python train.py --loss="l1" --arch="unet" --norm="batchnorm" --upsampling="nearest_conv" --init="kaiming_normal"
Rows from block 6, named by matrix and row number. Rows with one number belong to one channel. Each number is 500 + 50 x the weight over its row's rms, rounded and kept within 0 to 999. All counts start at 0. Numbers have three digits each. After the name is the row's rms in percent of the matrix's.
# convs0: first 3x3 conv (model.mid.0.convs.0.weight, 256x256x3x3), inputs 48-71, a 3x3 kernel for each
# convs1: second 3x3 conv (model.mid.0.convs.1.weight, 256x256x3x3, transposed), outputs 48-71, a 3x3 kernel for each
convs0.22 098:490492560488491545544452490497499451556462440519458354524545550502474446498508476528521504432463443455462521500462459379407450399419509428464512512509526590497383534529570585480496554447437503515534479519581489475502578600634523556544566494467448540517438499547525491463498473558532530512460505545469480462431449469447502563508566528447533539505502448522517558569614523523529403450458528545527482554569532514519506517494565514502487447566590459527457542489488496498512470483452422448415534494555580489513582511554461472528618585553520570522395442521464443588582593510554565481528489518419346434547472429527451466509483497524490542503484541504457504
convs0.23 091:519531521471463525518438501481434518543479538475452483460424466476432502574556497429555520423501532402479469474479462421505512494531556560579521551586542498546582489530497434395517489469514514509541428480529510540508561534478444439435505456480554526508534508513517547494482434535474373485547536455488447502501470578535557534552519478608513504496469537541502516587510532466566577537485468432514484587602591511572530560571543523470490551538440575521512568486549498507550492504514460434450434540604546533568579572514498484450549597537439576528472500514525499504494444485487515532506472466506490507463425483479495499457508516451433467457463507538498521
convs0.24 099:506534466433534477451573544497511429480542486436551625512446486530475459481516425411550476392554555431539620504536426663550479583512435508496472473511432607569410524588540523529513478516521448546521502490443488485435458579584494453475529519500493465503554480490509427518476555558471528478433469545478489457507527463484450539600476565602445490583449502473416434499474485483582576489465408521473509530570658515455450522399479514448432459502536482389566545510524492477512486386434550395438469542490464570464545623443447436553495508509480482492434417475414470559492510469518489487537478483543540541481532560509519558544569560490485503498508506497509515
convs0.25 099:379441435397485476547461425534572486622668557500552523567499513521444498518471551476438435520512555526437523526494500443485511460524561497458507531468470631505438504485479438444477424491500456440461476487540415512453511581626535579548480595643456480496499509428548507482595527587468486586473557576463464456403492467482490444446388466464471483470540487492452423441514486337472477477514537566551511554499536467473500549534523525536506455454553509612659539577588549548503495484565486452443552547569526473526561535514435395474443425452480536521556529605532613629548647635341378438351419471406398497477394478605494459611593582505486495500467493552523470
convs0.26 103:449464498506535466394437546506514500536512440484472403369520537362564554404480501498478514435444580315447535486483605466402511411468552463490452549566461577535502571551498598559509564517473505496528512512506521502547498540475463518547507523625502458467541488517511486485399456577399383471484433462491485548459444479502492484555563517508544433514467454517535510532519520528542427442509583541580569519649591487457484520427478527491580552467458511571535493519611574562523519570521492584543495471463554483402601497504463457406489508468534555582555613536546536541499498514497417473557467528504470579473553493432540412408453518523476502509541533504525536
convs0.27 109:450475486401494572479438499442553556533472520462413364494447579606558645523479541449536450470498487441430454451517445528420451404583555573463470548479497474471386546437450539440401487401455510567585466547509477567560516489548522465497614497457507522453555479504501496466507398468472411553610448415526494455527522480557534486586515549493488569476543502550495612524475558455558556405547645410527589379571543444480396521493425472449441555461592560472502629635530527497474493514539420515394539564465486526459429381499519545516498375549569443616474524538501467539559549433577442560573529547571558557431448486494461538525429521489501479519473453505477487
convs0.28 094:555426523409557554479550638496505549496413429474562495384424454499476535491545423426495546521590536466481495530529502651582449559533342477500482455452541468514503508477449506509479467396397455546582466568584449462464415535514508519476540513470474460450474421502459466452427467476666481540527512593484481518520517589534516463485488431464500517485528463460453542526519603497486545458495537485485560382406611457521514536523498551555446378490447455452570536479657480486524493476472502539545452527522447478457451492528449437458448462442565411457516503490596510446524505557477504522472418518519476560555593512568619505473526490510506524503452513528491432
convs0.29 099:408510474441463458422417465471483474422430561474489561494501553480541553493518567360488550518561509587566574564578555558536464610598626460541546467445549526504534510509536517462497473498516518604571514533591479592538607643568527468566558509532483495585504567565519594539575521553487414508498486559453538493470467443535545545477540617460440507457447471458522500503537492527555506497535527501612563486519562466543494461508559500498504464543569466457561552495516489512548464480529493584565526436438489428521516472526490565547472538490556482488466579579462559540439512447537454482457429491501539571429466534497493511520499531502503579444474518487484449
convs0.30 098:487565549438468519429415442462554503400535559467494513525451427498474456522537492488452523510515553497495480622506503512587438467508454510491501459427507562514470434469514474509419435513490596573533563499444477454444618550444567492411528617547423452469469467520461453408517485406520528452508589482411597610444535565450515550505549529532551497546505461538545475547574490542516459581529510480563465506582580532553518434539515458527529627496501600537458458469508430513456470544514477496507499481515470475480503510515517526500515574525461518514497406476544464434600527468509589551433531574503487571491549491518503522580519535448487484461462483505536529
convs0.31 104:414473505430516476421472460468452420451446464453431399455545527481523558547470556499513447555547509543569557532560530486549476467475470533537586474464477472455436509542531533486511538415503507463454520489521544520414483560639551411524544515478498476483442434452498456476488512524509576529527555507517514555503574425506520471525501531414461536478467489463411381467450450366473434537504469539549454498468406507465548471520476542582514461495497481452435467448458510533458569557506423478496487514466511440499552514577523506520388519583410486545500653506529475598429479385495533499556583500587592594502542556487455526480478499469478507474478498533531507
convs0.32 098:411539530468497564436493456479517409560602477410531561537516535596554568544498499528527588568571592490580540571584499539558514411413537557529578569487467489424516492448463525494486571466434517547548487541498452504591539487544553443465499509459508525489531520510549529469534524451598476477565483518509480525491401557474411523545532488495448491448503546496468504474525527435512455477490445507511479536631454452482451479507521508522587502433507451457413494521520477499544523550512509548506547523468510527502530541460474483560503519533412458553569577602548508521527508472492443394489472467570502423514486540524549539447537501471484472545494498549526521
convs0.33 095:465555493458554527472566550533469478529521631461536495452495393486550494521518482460499445470560460529529529477550486513473443505590581473453480466502540464466476462522580433649492433475417608591508513571560458470464513570566475502534422461501434501511479512506487473494512549553508563498521509471459560526476515504443409393490566483582602550538535482454558501448499511528467452504569472433534502438446479531527484509601579528515514529516513427542572449519469513529494509452512560425516463475469538594417388416527438502526484472601501507573482479509565535587482450499474487586488524579498471452459419442525554535564530561506509537499493528482496542
convs0.34 090:519570485417623528429461438482471521553485531470494471626566528499440485482394453506523554486434494447502500498541506371453467470511595489479482519518527444420432556537562476441477478455552525521532450487480474478505491468580504556626586510547431536510494518526491544496477553564454566448541500464556490489553417469501455465548505496591522461527469496478447481440418504508499555441499539452506533444517529478569524532533527532510486566548460550557466445535486484441420509484491593542522509510512453440483545474471438487509383415433499446444483461525585595566525517513502520435451484456384348443485481476537467479526475453523497464543578522477527482
convs0.35 095:524522412490620451512478485487527516509471515558548622503457403489495390501515480543415346550443450590568446482504498525473521502506538511555503535476385415357442493489441443406507491480495520534519503535613440568488637575511552543581516596653529572546555537558542544549523535626525437604483451556470426536449515499492480483442507453514567545537509532550593609497570543478483465507572543435511511403553460455511582500569582558525548595565510540498499491433511530534504545503501525476492471507607471443486486501454545539555523554536443455465507573539524516592475506509498574427480528456401466457549482513531444437537536527491495545509534531504491554
convs0.36 093:460498472585639514507577524489479468465472430514483361485461480538437565489502490504519502569611473540492489498448455494520466525486418407509463504501499531488492524541516581546477545526468535491470530495487465528570509446575543608611586602588522498548502445470439437483456505569492400578406435522488534485472469485424479465562523518438455511485491497444579475538526470462547516470554528488517470374430521472504475484585559552578495567437520426534528483533456493483502522505504412434522570559587514502595452412422501505494561528481524527527413501660599529618576510530504495474446547404499458452533512429534489450578468438485492505491515507450437492
convs0.37 102:485462525527469448549498535494534520445471459486526558369502492435471493424528516374511536505479503652485531567546553447529568521463506566520491521518552492461473512507515508523504509409503492488443487486483486492491485496576442541556486462488506464454504513537559557603529575458491528490493472492521543487587547478554495548619499468534477484448472518492528547434478506439480503568530523526587545358530520480471520478454524532472529552512505526440519382553417516490527487457480504519553465433489505396508521484473400475449435498553456513475542561561514495559430518528437446510416434522393453496503530461502517476517543564517515450539532541454542538
convs0.38 099:441598516473598512499584485429440505472521526480470449508560587462558576455437479538532474605486494653554582582557491653621502559488486471527515352468469446475397475524498464487509515508517508452462547422460513523520604529526558434499470425460542523511547494501534532529516569589491505598545499544456577493517603567466506536442521526485535508478435421506552478548573536492468530458526519471547513439576556505558530552528555495490508458503568486402548414466521492540491545471469607452442493517562441470515409473526498480484499528504495513494521617497607405445569406397363430532371451547511534503452532555501485472464475472497495473556536512537517473
convs0.39 100:574616602453517478523471466383484439490518505493452460395455472460447490399500600446486405474456455479584557578542529516506482559413541596555471603482530413470540510519521564517542533529465580546470489461527524386564583443449453369451464477644495476442459451474485419495515386423466377540478528621522479507555506519518518508535539465508523511444457489612561521555509494503523505506451484559415484559474489439400517494384538500482622554458502574480556512550499457483476532546458577506430571468466543502543527627617535531480520511469486561544615559474556474500472541590526496458477478462468474386475515507478558461530580601454466475487505453522439409
convs0.40 112:588497587543508545565538554531517569521489542493500384556573482520591557535545561436530483451551538560501544498500503568538553433546564565504557546546528560518579578587562548485517535507637525542414485508419490533489482531546432482572451535464524539542502541532507553485533500461589571505552509488548435447476480398482502458524586501534506501470537506454532574485508529462480462533469487457434490458496494503503534482580537535621497563523450492460470541508570432443503440431440452398425580561398552577563472556539525598558495566567501531550301484496459530469411476453586524505465479481541497528450472527524505550473554579547513468533539541558551557
convs0.41 102:494505422560465475607574525533504512509541495566579584469536535516467507564520521429440389436412442470502481623570513564482534527540434474480473542619550494472460517500502526524535480491500521459437546531515566571488531501506544504502477520501499464522496553573505543492556525587521494568535424544404425467436521526511541471507503477504493515563540562559530522473604532491471424399472515528575483585567451459436547461459450457525542362464510414507556496542572529544527461498549489568559530576514548494525456468575534501487490452530488577508565579544551507517460489480441521506540522428541509440518503525460459451515483466457499525479557491545569478
convs0.42 110:485460470481453515474477522429453413543509463506536561503517490443504496550516500445398448433424487367366503479467461525509515446439494497492474434468477463529465599558550477471493506449464483546526483389444442439497577563457488440530511401508492521517588535501511554529568506465507470498569538491502444446448383490524502476442531437484503458509557511499523477500580489478433496448454561461454504495472369460480518465407494530530593514527615636548612594591582483490457507534487496519439501464383519444387479500539506522570581541477535530545522565533494523520546580473562476390536493383498482480514482522501478494488519532499532516493496443500498472
convs0.43 094:471442391351487546459555560464482493486487513437494457475509557446477565490486528442482589558484446534549545424470517534479470512526611523504507480543496471534429505509557449551455532513484523520499470465434581521549553439515386440630538452529536551512465456495485505503609489612505465454580531559444421455472488456496494391567579558505387423476479458510447415481490537478545525589527493580505525548568474479448499441421502450575520506537508417554475441547485494473490587505461535477527453504469520465497545480475488497486511561532378500519453532633561569557498612503447490440432530510517531455553490494547510496520508499504531530502513486507465458
convs0.44 094:497541504554575516488480498533499466462552538477490528553514500472491539391437542560502580592561516576515527379515472388531525502511547524600484520552490608535502530394437526500448576619670445542616462553528445503480611550624527435459548483624414455493435475417436442455525482528574556496572546555413518478386504510429481492496476503480464493516465460462498470483536453402510404535536467502520517494560573396425510479475477473471544484504553523558569526532608502524459450541546391436481555547492521534479485465498509535536465497477437446413460542555531512500597585591450506553455407504460416513518516480581465509527527570529467511503453535544501475
convs0.45 096:471533467484542496479574502466503452494544521434464497501426504474469469438489402433515569412588615409505518445384437434566508551556544487539542459469573348439471596575591552557471551600507478504565503533532541448467626561501580553520540525566542530582483494592487489480524587564529502553588571514543598543533523459393484539490504573392410497431442439485523475463457452549541446410486463535456487481490535513512544470529514429373465557475529486385455414331461509497437434504533535539589508519494447436496420370424464494568449424419420502479461508519506558577557501480482499518498460474443432521493539527495481527448530575460467472496510467524530460
convs0.46 099:488492553404479491534489462544549454458429501505465517439449482500497395550493497504479430447418490459454424464563497481544497438499533462467489448442546585595526392461517459470504520456495491495558450473540459495509634599541490469456547495467489484437477463371502492456574490495515490555420507555519559520526529490545575535476486511473501446495482509415438451402403494528427463536495467510578562461460515507506513433466534510434525523568491543597542462471379424447463528562543515474496586538505530471498503572543552525524472484468475407493552548501503540613423594573412360494475450545460488516475504501497431457603545559489479501445451483525476444
convs0.47 098:477552439525455424529516515484545501453457437462494561455576546538509464521516466464441445472404448501576561471538477536467442468465384428384411445500468489491458471522547455486516446531573510520477566528456505538519612590472488545557394423439525440510503481482469507457529527506515399485450394446529527439447460471471472486515579579534493573535528531562593507457538508447478525511503524484569483476536502508482502552479517532525477526514485597550399558505509487535532502561541481493499496385489536445451507585532486454463502522512544478534503586538473532494473586544498512424548572480445474530425443566417430505492474467509535526513530490416480460
convs0.48 093:416446448452482462427467519431384487504533519470460410476425485492426383484405423439525516494508548579587508443450512482564576485489440512532524475529479538503502500517560510503572500532492446484485482538511484497537514481511482424497548466449554487499523487445503454477553515560556398513598524561473540539495576532473529592484535458519552467427504496475496461430558545428539571453446483500491543526548552522497538478492499488527528494520580518494522416556565512494460477478439513448493514574516576517487619636551477552535444500494493452430446516535472481473575455554520452526496469454498541502575570566554518481562503438525486491501469477520470549
convs0.49 107:523417562461483480491477507487525460529456493530504519550532473442500371404469405478433516473396475499462466470440535421442576465506576454478534454491449503515503520493473437400522488489543579532522497541565480496470472551533612595523570450469505456440520515427512509493548495471531590525502558475549518589518450587528526574541524501518588537440462460472482472420436497481486482467519582574531503482468444469494524513585542527467455384433480540509448510595483504464461477509511546598580506494513422500491477517427469462500455434555441386444549504492440548461511520453472481559497504506458459562499503443489543495473558504473462506496533504559529470
convs0.50 099:530487478472478576433542643521445385449452428521473454452535450549555497604490493501570536432489513465504544473403497480495592476546608436446553410453566452518561552488456492409524545510572474453558480518495402517512487488586525493523564495492493502465521457453549451482502536559520469428529454508451511518404487530411512531449461403424412448461425479481514463421485520403474558437543512496587540481496494463440486421475525452512486472452411560558488555548497542498471469491517534490594479414460446418473427466441448532454480450431516447399518523533494444482421559521454480495409439548409425571539506531524496496603534510521517498533497484505483492
convs0.51 095:518579486511498478508487481510496555449511589448564522585503562551447475551471413505528503449445430498491413495443559434404549493404420504508510424455473468477420476503553487525569501426463451474530523475522537552431509578581474515537515483490535496564520510539547539474528518576515502620460423593445492530462480528548476542602605636538546537598493496556460624482450554532455541516510505499562489397507508535544533486473576439462499584482508610582541493601462504497490485546503543592550559438486575522577585497519546498410519481434596500451518464543517492605527486553616460524634493452662513519565520538533496479522531492459494477437469417477450501
convs0.52 103:447382480434415460506440472507492501537513612556594482563516551537558474472596488459479526476431497356494524375491553410535476578632438547565494538533488525540549554512498498493472508468463538525517441504533457553542507577517409587473536632565482482465513479498509470514570523534505482486478554549469473466498493481518446416467535543441554520422491464497474531560508428469453428548509461566516497507515532479488461527570516549520507508517466419489468502576468507569533450571513415435549463431481433470504464470440442510530440587510409502485492510488420575485399543541564566568436505560476543544462460487445543548541497464484506526467528506443556539
convs0.53 096:502549476481557472486546481531449547530498482555524460618442500480451542514461487539391484518510482593472425483382538579711548498580489549619505562520489471427512506561553472520562389464506497475493572531580509452504647567595618464516516516513518540559502507477490536426570435461510536568564488457491542421504534452503485460492458515446498513489504466463495560499513458508506411429479436425465508571588452504478484498537555496484473465565529568422479452486525506534462443516487422487450604472438456524484494557569535437527514545464457446545530582569577482428502396443427475495455494466474491450541526528521531504523461449521493531494488489458483508
convs1.22 090:560567542507632518494599490575509434613479472530461455537552543541570512461455477647552433553554527553527545402470538459470496449500444486468495418410403482446424472540530440431435535566513494471519484468480479386495447448552519573581571610574627603503579599515525476475578580511563526463507489521501419457506526530493563486548583507472505446456502410500501425464440417440414436459492418519543435561609521548540523527543538491448532549549545554554539571527526524447444485405452457493509519533510609580549574527516501399446486391474544495590487569497556601545470507577474560553505579613448477525486476536466485471546508482493465422512463405523550514
convs1.23 112:468506496446452541518446430508469546514501500597517520483483519455501587388512581533427468491411418476443401516522529450542547468537597503469533444467550393461551445495547493546564529592542439447577412400543470502507492458449569536572539515532465441493438478508436460511558572513576510549532509559549497521540493509570506431497406402422380447408480567561504450510415367508518482545437465535461480447479501564563539487414525506371443470493485403469478529519520527544578518474540518523535468474512456484522489459430505477515486480519457462490461493451482595463469502535546564549523553517541564582534489491465533576489534496475387487527429544551494579
convs1.24 113:506491515453423506503439463531430471536452531516467487512563476472536425403465440556562627525503604587422530487459461564482455578445406478463473533473437554470431505499477582501499486499486579514494561512488457506515525520537520465528469432477511503429496429441592460484525528440486534446507576477553478356554572481465570563471586470461543360415455355565511502592498549537476538430488511515569531516561492564467349524597421473589484615467449513504499397378429474522564463454523459469551540478446527450528532485517523554443478470436464488561545470515522446443481475398506544491412488516384445507432452523478432421501519484523388375511460448469470439
convs1.25 125:436528562458515512484519533407446488443497515513468518498555595518548556518567507446473573447422453489464509530467526506432482554451412589618615535533516500469415465476562574516480587506489443473518441535524471557455394416450516515482580584535488462535442448497445480503487537484533514514520450483438462451414404414466521460477454463499487519556533571496467505550531504485494550471490498482532539559551468506435466502471499550539512512444421510463456537437425504544605526501586519566598472484532486575651482537593592570545551505436417509510395522541322491603329410502502480490464485507518569475495499510532516488508600540489590583501513545519470461
convs1.26 093:477450460537502463489483464513526497410522503402484457479537493492458508530409496455581528375621525417528511599415420524359503483311476454435470502479440620582467480446468427443471486540580550536508559542563498501541476477519466490471572518531531520514458481477396411467542487465565563512481563596492509519550531443587540430525560428535578461475457381550525522609496409544507451539436392533531557548577582532538539580542536566546558527549548574547591501442560439481509476509522535530541448550458500488419530470466481468438441426453464457438540550547476578598518562594419508510438471498525500488543547562540539484516501471584563455550502445445506516
convs1.27 093:493565545478446597487525549454415547495458586503528541505507466549484369523528463431440503432367472517504487598475443628509388607423458462461518454468491450563564490500574500522567489510616488463461482484520540542570480403411436424385347352415557471484534543543496497492466450373477495514526531526507494529474512482439535508463530523498541496564446492489532488563560577525616531481491595495561598491534577532520507440582530452459492471453399536494490517528467456473549440506550502523642466595562489473489530482468517587461544606533528510460476470474456513438472541559525540539497552486484537443459530439547513533473481503509481533545496558549522526
convs1.28 095:495503594422396585487527521429503501464554576455475517526537547507406539526435526596601520545505503639585500438438574427402562524491496540534497583511489521414486567495535509440536488524535570529436507683527449579561512512546534493533517442512557590504538487528483454563454524596491470454481536542486463514487479354422420482500512394436394416436403477549633617493545580560483483470500555536556509537497496526475471504555487443552500487431496488577632429477552461492506398484502551525537547477532448405422558439453554485525578547522489485537450519580539524385528539454476484454463493401485466553570547582527390531526498426413393409456497506493515481
convs1.29 096:504455554512507525493549551452508534523541584537539595415453476518551527516557583479497494439445510455443516539524484514522508539513603518461488505503515531554490477511557481516527597494491501517522466519517491503532561605566565581608507530610408374382460416402507479454557526502506530539394388471423441544535471520562472533532510561528511567477517583481513601465428503559541503542519454540478489433441464523509494448500543500522525493546482507510518491463513500536618420471478516558589511567585477537546454401371514579564450429504506478528544509557507475493573475491558494520490510531486456444512480490526493498431457519434451508480423461503535497
convs1.30 108:521503488544528419578586439526510509490471578445424571519574576499499465516471492517438423571482451527453413469498499521480517566523485568494525543538540459560515511480527538478488476525497540506536529484508548436480514495547562542525563577595452483476507509471533504523471494502509493464558467370540530482572570419499590472496486445460507526478393440432493481419428470425409489605586484573511501514464452485506513447478505488513447481483532537536558490424469429455474436436511524530533537398464471467499486505461409453491472494466475519498458456457532449508496495478577508482591518523525526592542550532493475487507474548537555543497503513537490460
convs1.31 094:558482530473458552519533492477513503437481476455525500489502496479579588433457536402409437438439453461479553558580560524532590556418549566502529598567528474449446547520595550554447513513453486472491565536490556544449500514422445442425486531569512471396596627589494523477492434505570552560559515523553571524527450455504543508508519530487510536521567543433492495480563506516497532529449432610546533468456411527537505494467490499517566473414452578461423583576559504515546542492552547512435449416559480524591476533548456556508433587582498485479506499514555524477514506522484461438446447419452442471501528559503467565524507538547580619488516576516558545
convs1.32 097:441465544421448478459503528487436505435407455449520570545470594544552528596476430451377468477443462425478571575524474558565364550507393561548545528487425501545521522472571572479496522544499487527491527472451557544466496532441515510505597534564437409403429517480447481388519550549558488519572484535416480521478563512496535568488489533557568538534500531470491533504496512506628621604512530553490512531495519557509529516474491559458466468430533607495509547464493493562624490393546487445456515576598520540563498516496523596588472502492418451482457544563446529556467436518485563419514568448587580422434519654509450545520490517538539530609559493511461449
convs1.33 114:408483477518546533410536536475460535536444413542491406428397477433414538482453476533533542507477507530511489559477463563546532501523550488463442478474580537542573494457521507415464531452533440499466502535399586656469458492585500505538472389465395432504423506544414428439434448464445487514479543476534574562556625635513524495487452469506504539601557594497476500501449410583512379467466454523509496460517511389458501420375475575468430478528531463463531524485471443445470416494533517514571533576468543484445442518559452425535493437540552526508420503461403431424497489470546541525491485505476515481501490402499527451475480482437478496471479490482535504
convs1.34 100:452510564405424493459470459516490456565490468592544427460482500422425513511423545522543479606615533655592558436403501419358422513441454439482428488487503483465516524506503517559511520497482473497533464443438493543518465531544532567514499418407400465506379472531447419468516489546547449483504490551512502588512568553462517477501518473583593511578547444465527478491493492500493422540524542540545494510560488452498568438457551484335391387428534473499596470453490550518504513502574502499501428470523491514471496492442446456485517502549504450502467581523536556482492479426511493464486436472511512509499508476486470407572523428482400436469454452463470506
convs1.35 095:467455553566493523544581466453417445477436455475500549470457549529439560583527519555542541622541453657664517464458449478393528440433491480530560595520510564478530503499503536489511465421538439501526512567450456497432429421547481536541500529511523577611505471569484405438450473458432437500449407490494512482478442515425441509484579502507570557489457477479464421467469407438438380538589563481555462475516490445532528436460466568498410444531495393468510479523481471489506475447540491478595505445490536418567526489597545547566540449489529475431489481460475503608547500640485513581473423506506410490544469538586479425514609605494523516457465487506482495
convs1.36 094:489442477595422391496556512401438501508552497451459361526540518530507512494509490520507501450439480516440454494484449512437522513471481501557536385555601513549559541513519508526537578562517507576529445585488458520579427414444510560542612646578533608596554548550512486509539512519607473467468549579434465523403483528407456541567571532536520481498479502482411451426414500545488470535503558457590555401388513490447472417503585484516545490424535504511586559501497508524516554473522624580514477511540399578535503628509572512537488436570472479507389523560503574497525528512513549502562566496541554511565481465516474451525560461453557574491525567522531522
convs1.37 091:481501510531536488514517458609493491474421509449459606516456504497519537509591538464458498559505465497477475561567485506487466433479450495486508506556493460510536548450435444302407443337361566517529529480472513599454472551547549594563532543552473446502432466514452492492383511529491435482572458529487505497530605545536480498537507509493488481514438409585557562617489543506458498566570536509524519480435497503500539487508552577494472467540554497484443420460468519504499518491583440464507442488494498516477438474443485422496465431468485491523464506485469504501536496468488495457539522564543454470545541568540465512487506526507470525620433496583480479
convs1.38 107:512470481472433512439394427470459492439409439460486518443415520433454570448501534412428438406450525447453559580617433551609506510575503426497536542520445593493436495517485531544498529517561463491506477488469519551524452501420541514475520570509448460445512455505418407461453496517470603534444534494456492418481469433469523565494451500497490445547578470396448487496526448526458506514504508473525518421469428471443468474453466506496478468443458473461413450436496521551546497452522502537569490516548522449475504430440544506535536517526484508465575560487466459483544537525522486477502502484503460481507594539565576522473403489477543537483529527462419482
convs1.39 107:519577570523469544528462521465483494430501590448500530425511479463601377502487474502441431498515489522534475461518504467507438444454423516497571493513551581476524554573518494456484510512433582612492577508474468450545477467566447497523595673608549509531492537532497583502410440539518476454555454487526533566481479496447487479500490500455532477487462567561550507453404560404425562456465537459436474551502467507510537532401503551450414614538511588491503537484506487471444514530576541494447443476495520501496533529457516535510490540416511498483431460550394472638479502603449421506373449510505522493497435560452405551498524595548538522529496524578559567
convs1.40 095:497548511483522556503445422473503486494474458480497505408394384458399446455506526474506483522456433529469290412484507456571544458538492490503536495540472505536482490481529508532515459560554518433533518478523586562521473506473452512447493467479451531533487474544443492491458387467471431510517505488461474470439496486424429493497482481466410485502490545490472430464378412481408418492505485475539501495523460441499520514520470526484516534495503593553580455404480541569547466502511444523506586488503624531505598677520498565460531518516545521480507485436517475492498601512512541533458476557457533449512441477507404499524441479517515533568500556490581531
convs1.41 103:503479458462467521520485490483528503484498397477382430463507421553484449551572570520485550521522662534559621464470497525531482509432323514483557506462518453505475532480502540524443536423410520561507474515471385476476509572538560603544568490396439401478446421517485462490502466493497498489460518465433483506446501591531517510459513521494464496476575449482549584542585519359398492501565582469501479546579548425462475499551499470626559480497487489524457528507468531533542568521484467403429482545538512548566461477430563511527499476464512457432432487540464575530512540530455453470492445466518562499502472483435448462508556509494477436483473471509552549
convs1.42 109:501506505493501533445466479517493412518483453563563539528546455500518488389420428556544587523545565450508476426379448494444434435425466529539461480533486400500558590520432478527530427529529528539478523493490552456478546562534509531562534525537483485497516501478504567531535466450536478431514546529526476461546475432512463439530593532512548418412502432555605579540590547562534449524547471506645573418581563425442423381479434458452483488548544541591567513507529470491564486472525515529538472389373498411388486480497518485434547518458539552519536470518565453421501480478560558502563565574497507488480499506482432458450454451554510382484399382446362376
convs1.43 092:527420466548559542437517600452480453445503454460473489482454454516507514579641605560525573512505570421470497411456465516504469541482510513483489484438352494421410519503493566540531619568570538529490492594553589567509564632709521541580526497549465510521491538511447471512575550576521558600490531613469476508369531548459441461531526574546484617487521498453446508460470452461476486496436427494447448490476466443519557567522519485534567533534546534494528558555552500471488486468491489532591510641602555577466435345315469517501473482474478444481534563546483538539475468480541432472481429443478457482560483575582519487540439407403482500510455460540542476
convs1.44 100:529551529528553558534497465494550505411469509398394489529521523548446511538518451540473501642522510591525522505523513534543639537543605496407493503441462548545474512511502496494457503514480568482556568462496509460409624679697656688669679682673461519491469603535417490486541535618505420594511471514493481520483420511521466539469489514392481515385396464508487451477457551519511520515480487533471459531461454471462519503504603438469563503585606485527619470447525476557522501522484520518509521521468448472442483426470555586557483456470423402418463554555577583572580536548395425402419501439403496446533523549557482528562545609446467460445485433421425372
convs1.45 094:507470466463433524381441465495534516506501571537520510503542453517470377504502435551561576497464553607554595441578414476538501573561458476451396516493420525495532464422556511510456651614573467437532500431469543482503461556536515579513511442457458493460478528529509499433643599458570513498548550559461565582482489511441495531526482389496558473538616600504472470504510514525536494461453448416443476525569505497474436449438448464440470552619593478501511465477425422436488470471503515517528522443502472407404487438440499477431590495523583522532557492467575498442508473375556592511506521471432429452501506522437410416478408472551446427550515412463482496
convs1.46 098:549573552568471529539516575557560495507561527537547509559519434540530459562538543425450441434532517469495492466493602503472563543534549445415466553548505533481413565504524551523528598541495543468473519515554544551568468479538520511520523464507529529553528549550478463462485512565443474470442441495520535608440459554464475495485474494544547574501567589494456454486520535501556607520514519523509487542455428539539487539494537540515507518513527515482508439467494416525568459593562435475414392399548529546590543509460486508554512513535519484538421466593427481533487530495557526460447463523470478490532520517497534520476501491561522518532455435517505474
convs1.47 107:498426430581520483506502456583575552566528606413491534511524488521633481436629553427483513515573553514530491495570536599463432510440469461491452515446534581548552523449467424454525417423484555531471476488467481444468515458475468413394539498412479455494513479522510561491499469406509508400528462434423400338528479441554553490484533451425541425431487390495519505483575514496590576460502456425520489487538541520429461516540443553552418498484410505469413470440449482435494560447478538512506546441452560510460455521521465523380438491418555551508475434551552424535528434488418501573555541468491498459463471455533587407496522522525501448526430470509419564
convs1.48 104:529525526481491484523515524469538603488616528532557532498611594512557507447538485516454411515481534520507537530480481473464509464432430507551609511528505466412424481480491453530573505577519547502530480515554472488497525494556545519597589566630595600531517563561487485490596532574552520547552518534441404474450462433470434421494456534516447535450390501501530470500532504390462547497526510392493499509499455491442485536467499452498470474415489526525542465496523460502567485465526551539526591501481544585536491491529514505552512535501514569501487569522609582639507510519554532619546433557490475607594471451450391511490462459436501527545552499566476462
convs1.49 086:550517484496461481474512511538508508503580485511599520570467538499420536552520500495475535508434548581511477441437491380475567511603542501437436499493498496483455480415473470444494562491546530575513552556528546492498565499420512449410449438440414526475482503452529531552533478527495514525352428495485472532406531580414553467498490385452468428508495462501484407528527435514485486495522454518576530441535503512543520493500493439488438603613593530555558517468538400513524490479501526504507499537539530502468561428494493479439511546545517583602559458487545383434540440401556535490506538511554607538515623538476556419496557417467475391432462480433432444
convs1.50 105:422461514455498544436503504526575532623543509630571453536484539486432496504506522596490437586491488562512480456475480451459459423415430572509463521503475546550506448466453485572490504546492423442462595538481565543472519567562506556562516547610495630534455571468433451393546531630567561565578536469435469439392447525398492524494556432479451522512525543497526563503565484452510465476499492433511512562614607452515557514498540516551467503536507471511468489451445487543547507524520495485468563428514521474454531519418588480460574551470581531428568584426558447340519406378561623570490499524440493537554552610548526603532549500450502484475561492439475411
convs1.51 093:515382423579484457579545509478430472525550418628620460466458496499495532564539543477407474542450435475524449448481470399448448375395488430479528414472556382493504515511530475496484499485497496451500489463499463540505468530549405503510360425469433437446464461415481455433509514510526500477526474443471523498477500500484463494458490555506542582511530504460452517464444522529537564416582497425496475414492466492481543585535494527426469480489444494442448490489538502476531497522495529538461459542478476525506503499531494466511534534495560526420498504536507508533474552535518513488523504463461501461469486546461487548469435449450464475486531566457416486
convs1.52 096:447472464530418452511479471466487494461559492483583528570518447546443520509462496478570541455607547522548501617563488538665683551666675504509577473504584500530474524508370472531490461484521484490519558582515531646488489582571534552555582556514517519443538503493491504438534469478519483530474440518525480474526484459489501504460483541486491506479464463431474531475569471566572450610509472605575555507492503484544480502522470504533495528458524568472452539435486451482460493460421562506533512511591463526547472496573501474521465490521433397424550535508554458468611508493470475549466502489459472471489450566542527632492530597467488609485519519508458450
convs1.53 093:519496482445514501470566519436383473462458539528480364485462461510380509593501643594484396532491525503542532492422422475368493509553506504487511500424543324388473453525579538565587551587593482445574432428494471559537397404416470616515503509470440479457440457464467505472558562538568496487539477444537540525509525530540511561462487511487489563482448589494457532617467438611440425525540515530477519472449500516456485480474484515364457472498515531424514488464579546568562532495492546466559445480558407511545509562427562535525488405481396389450497571590532620668490561531455442428547513443517515515554542402509498419476530473457503500481488527449499590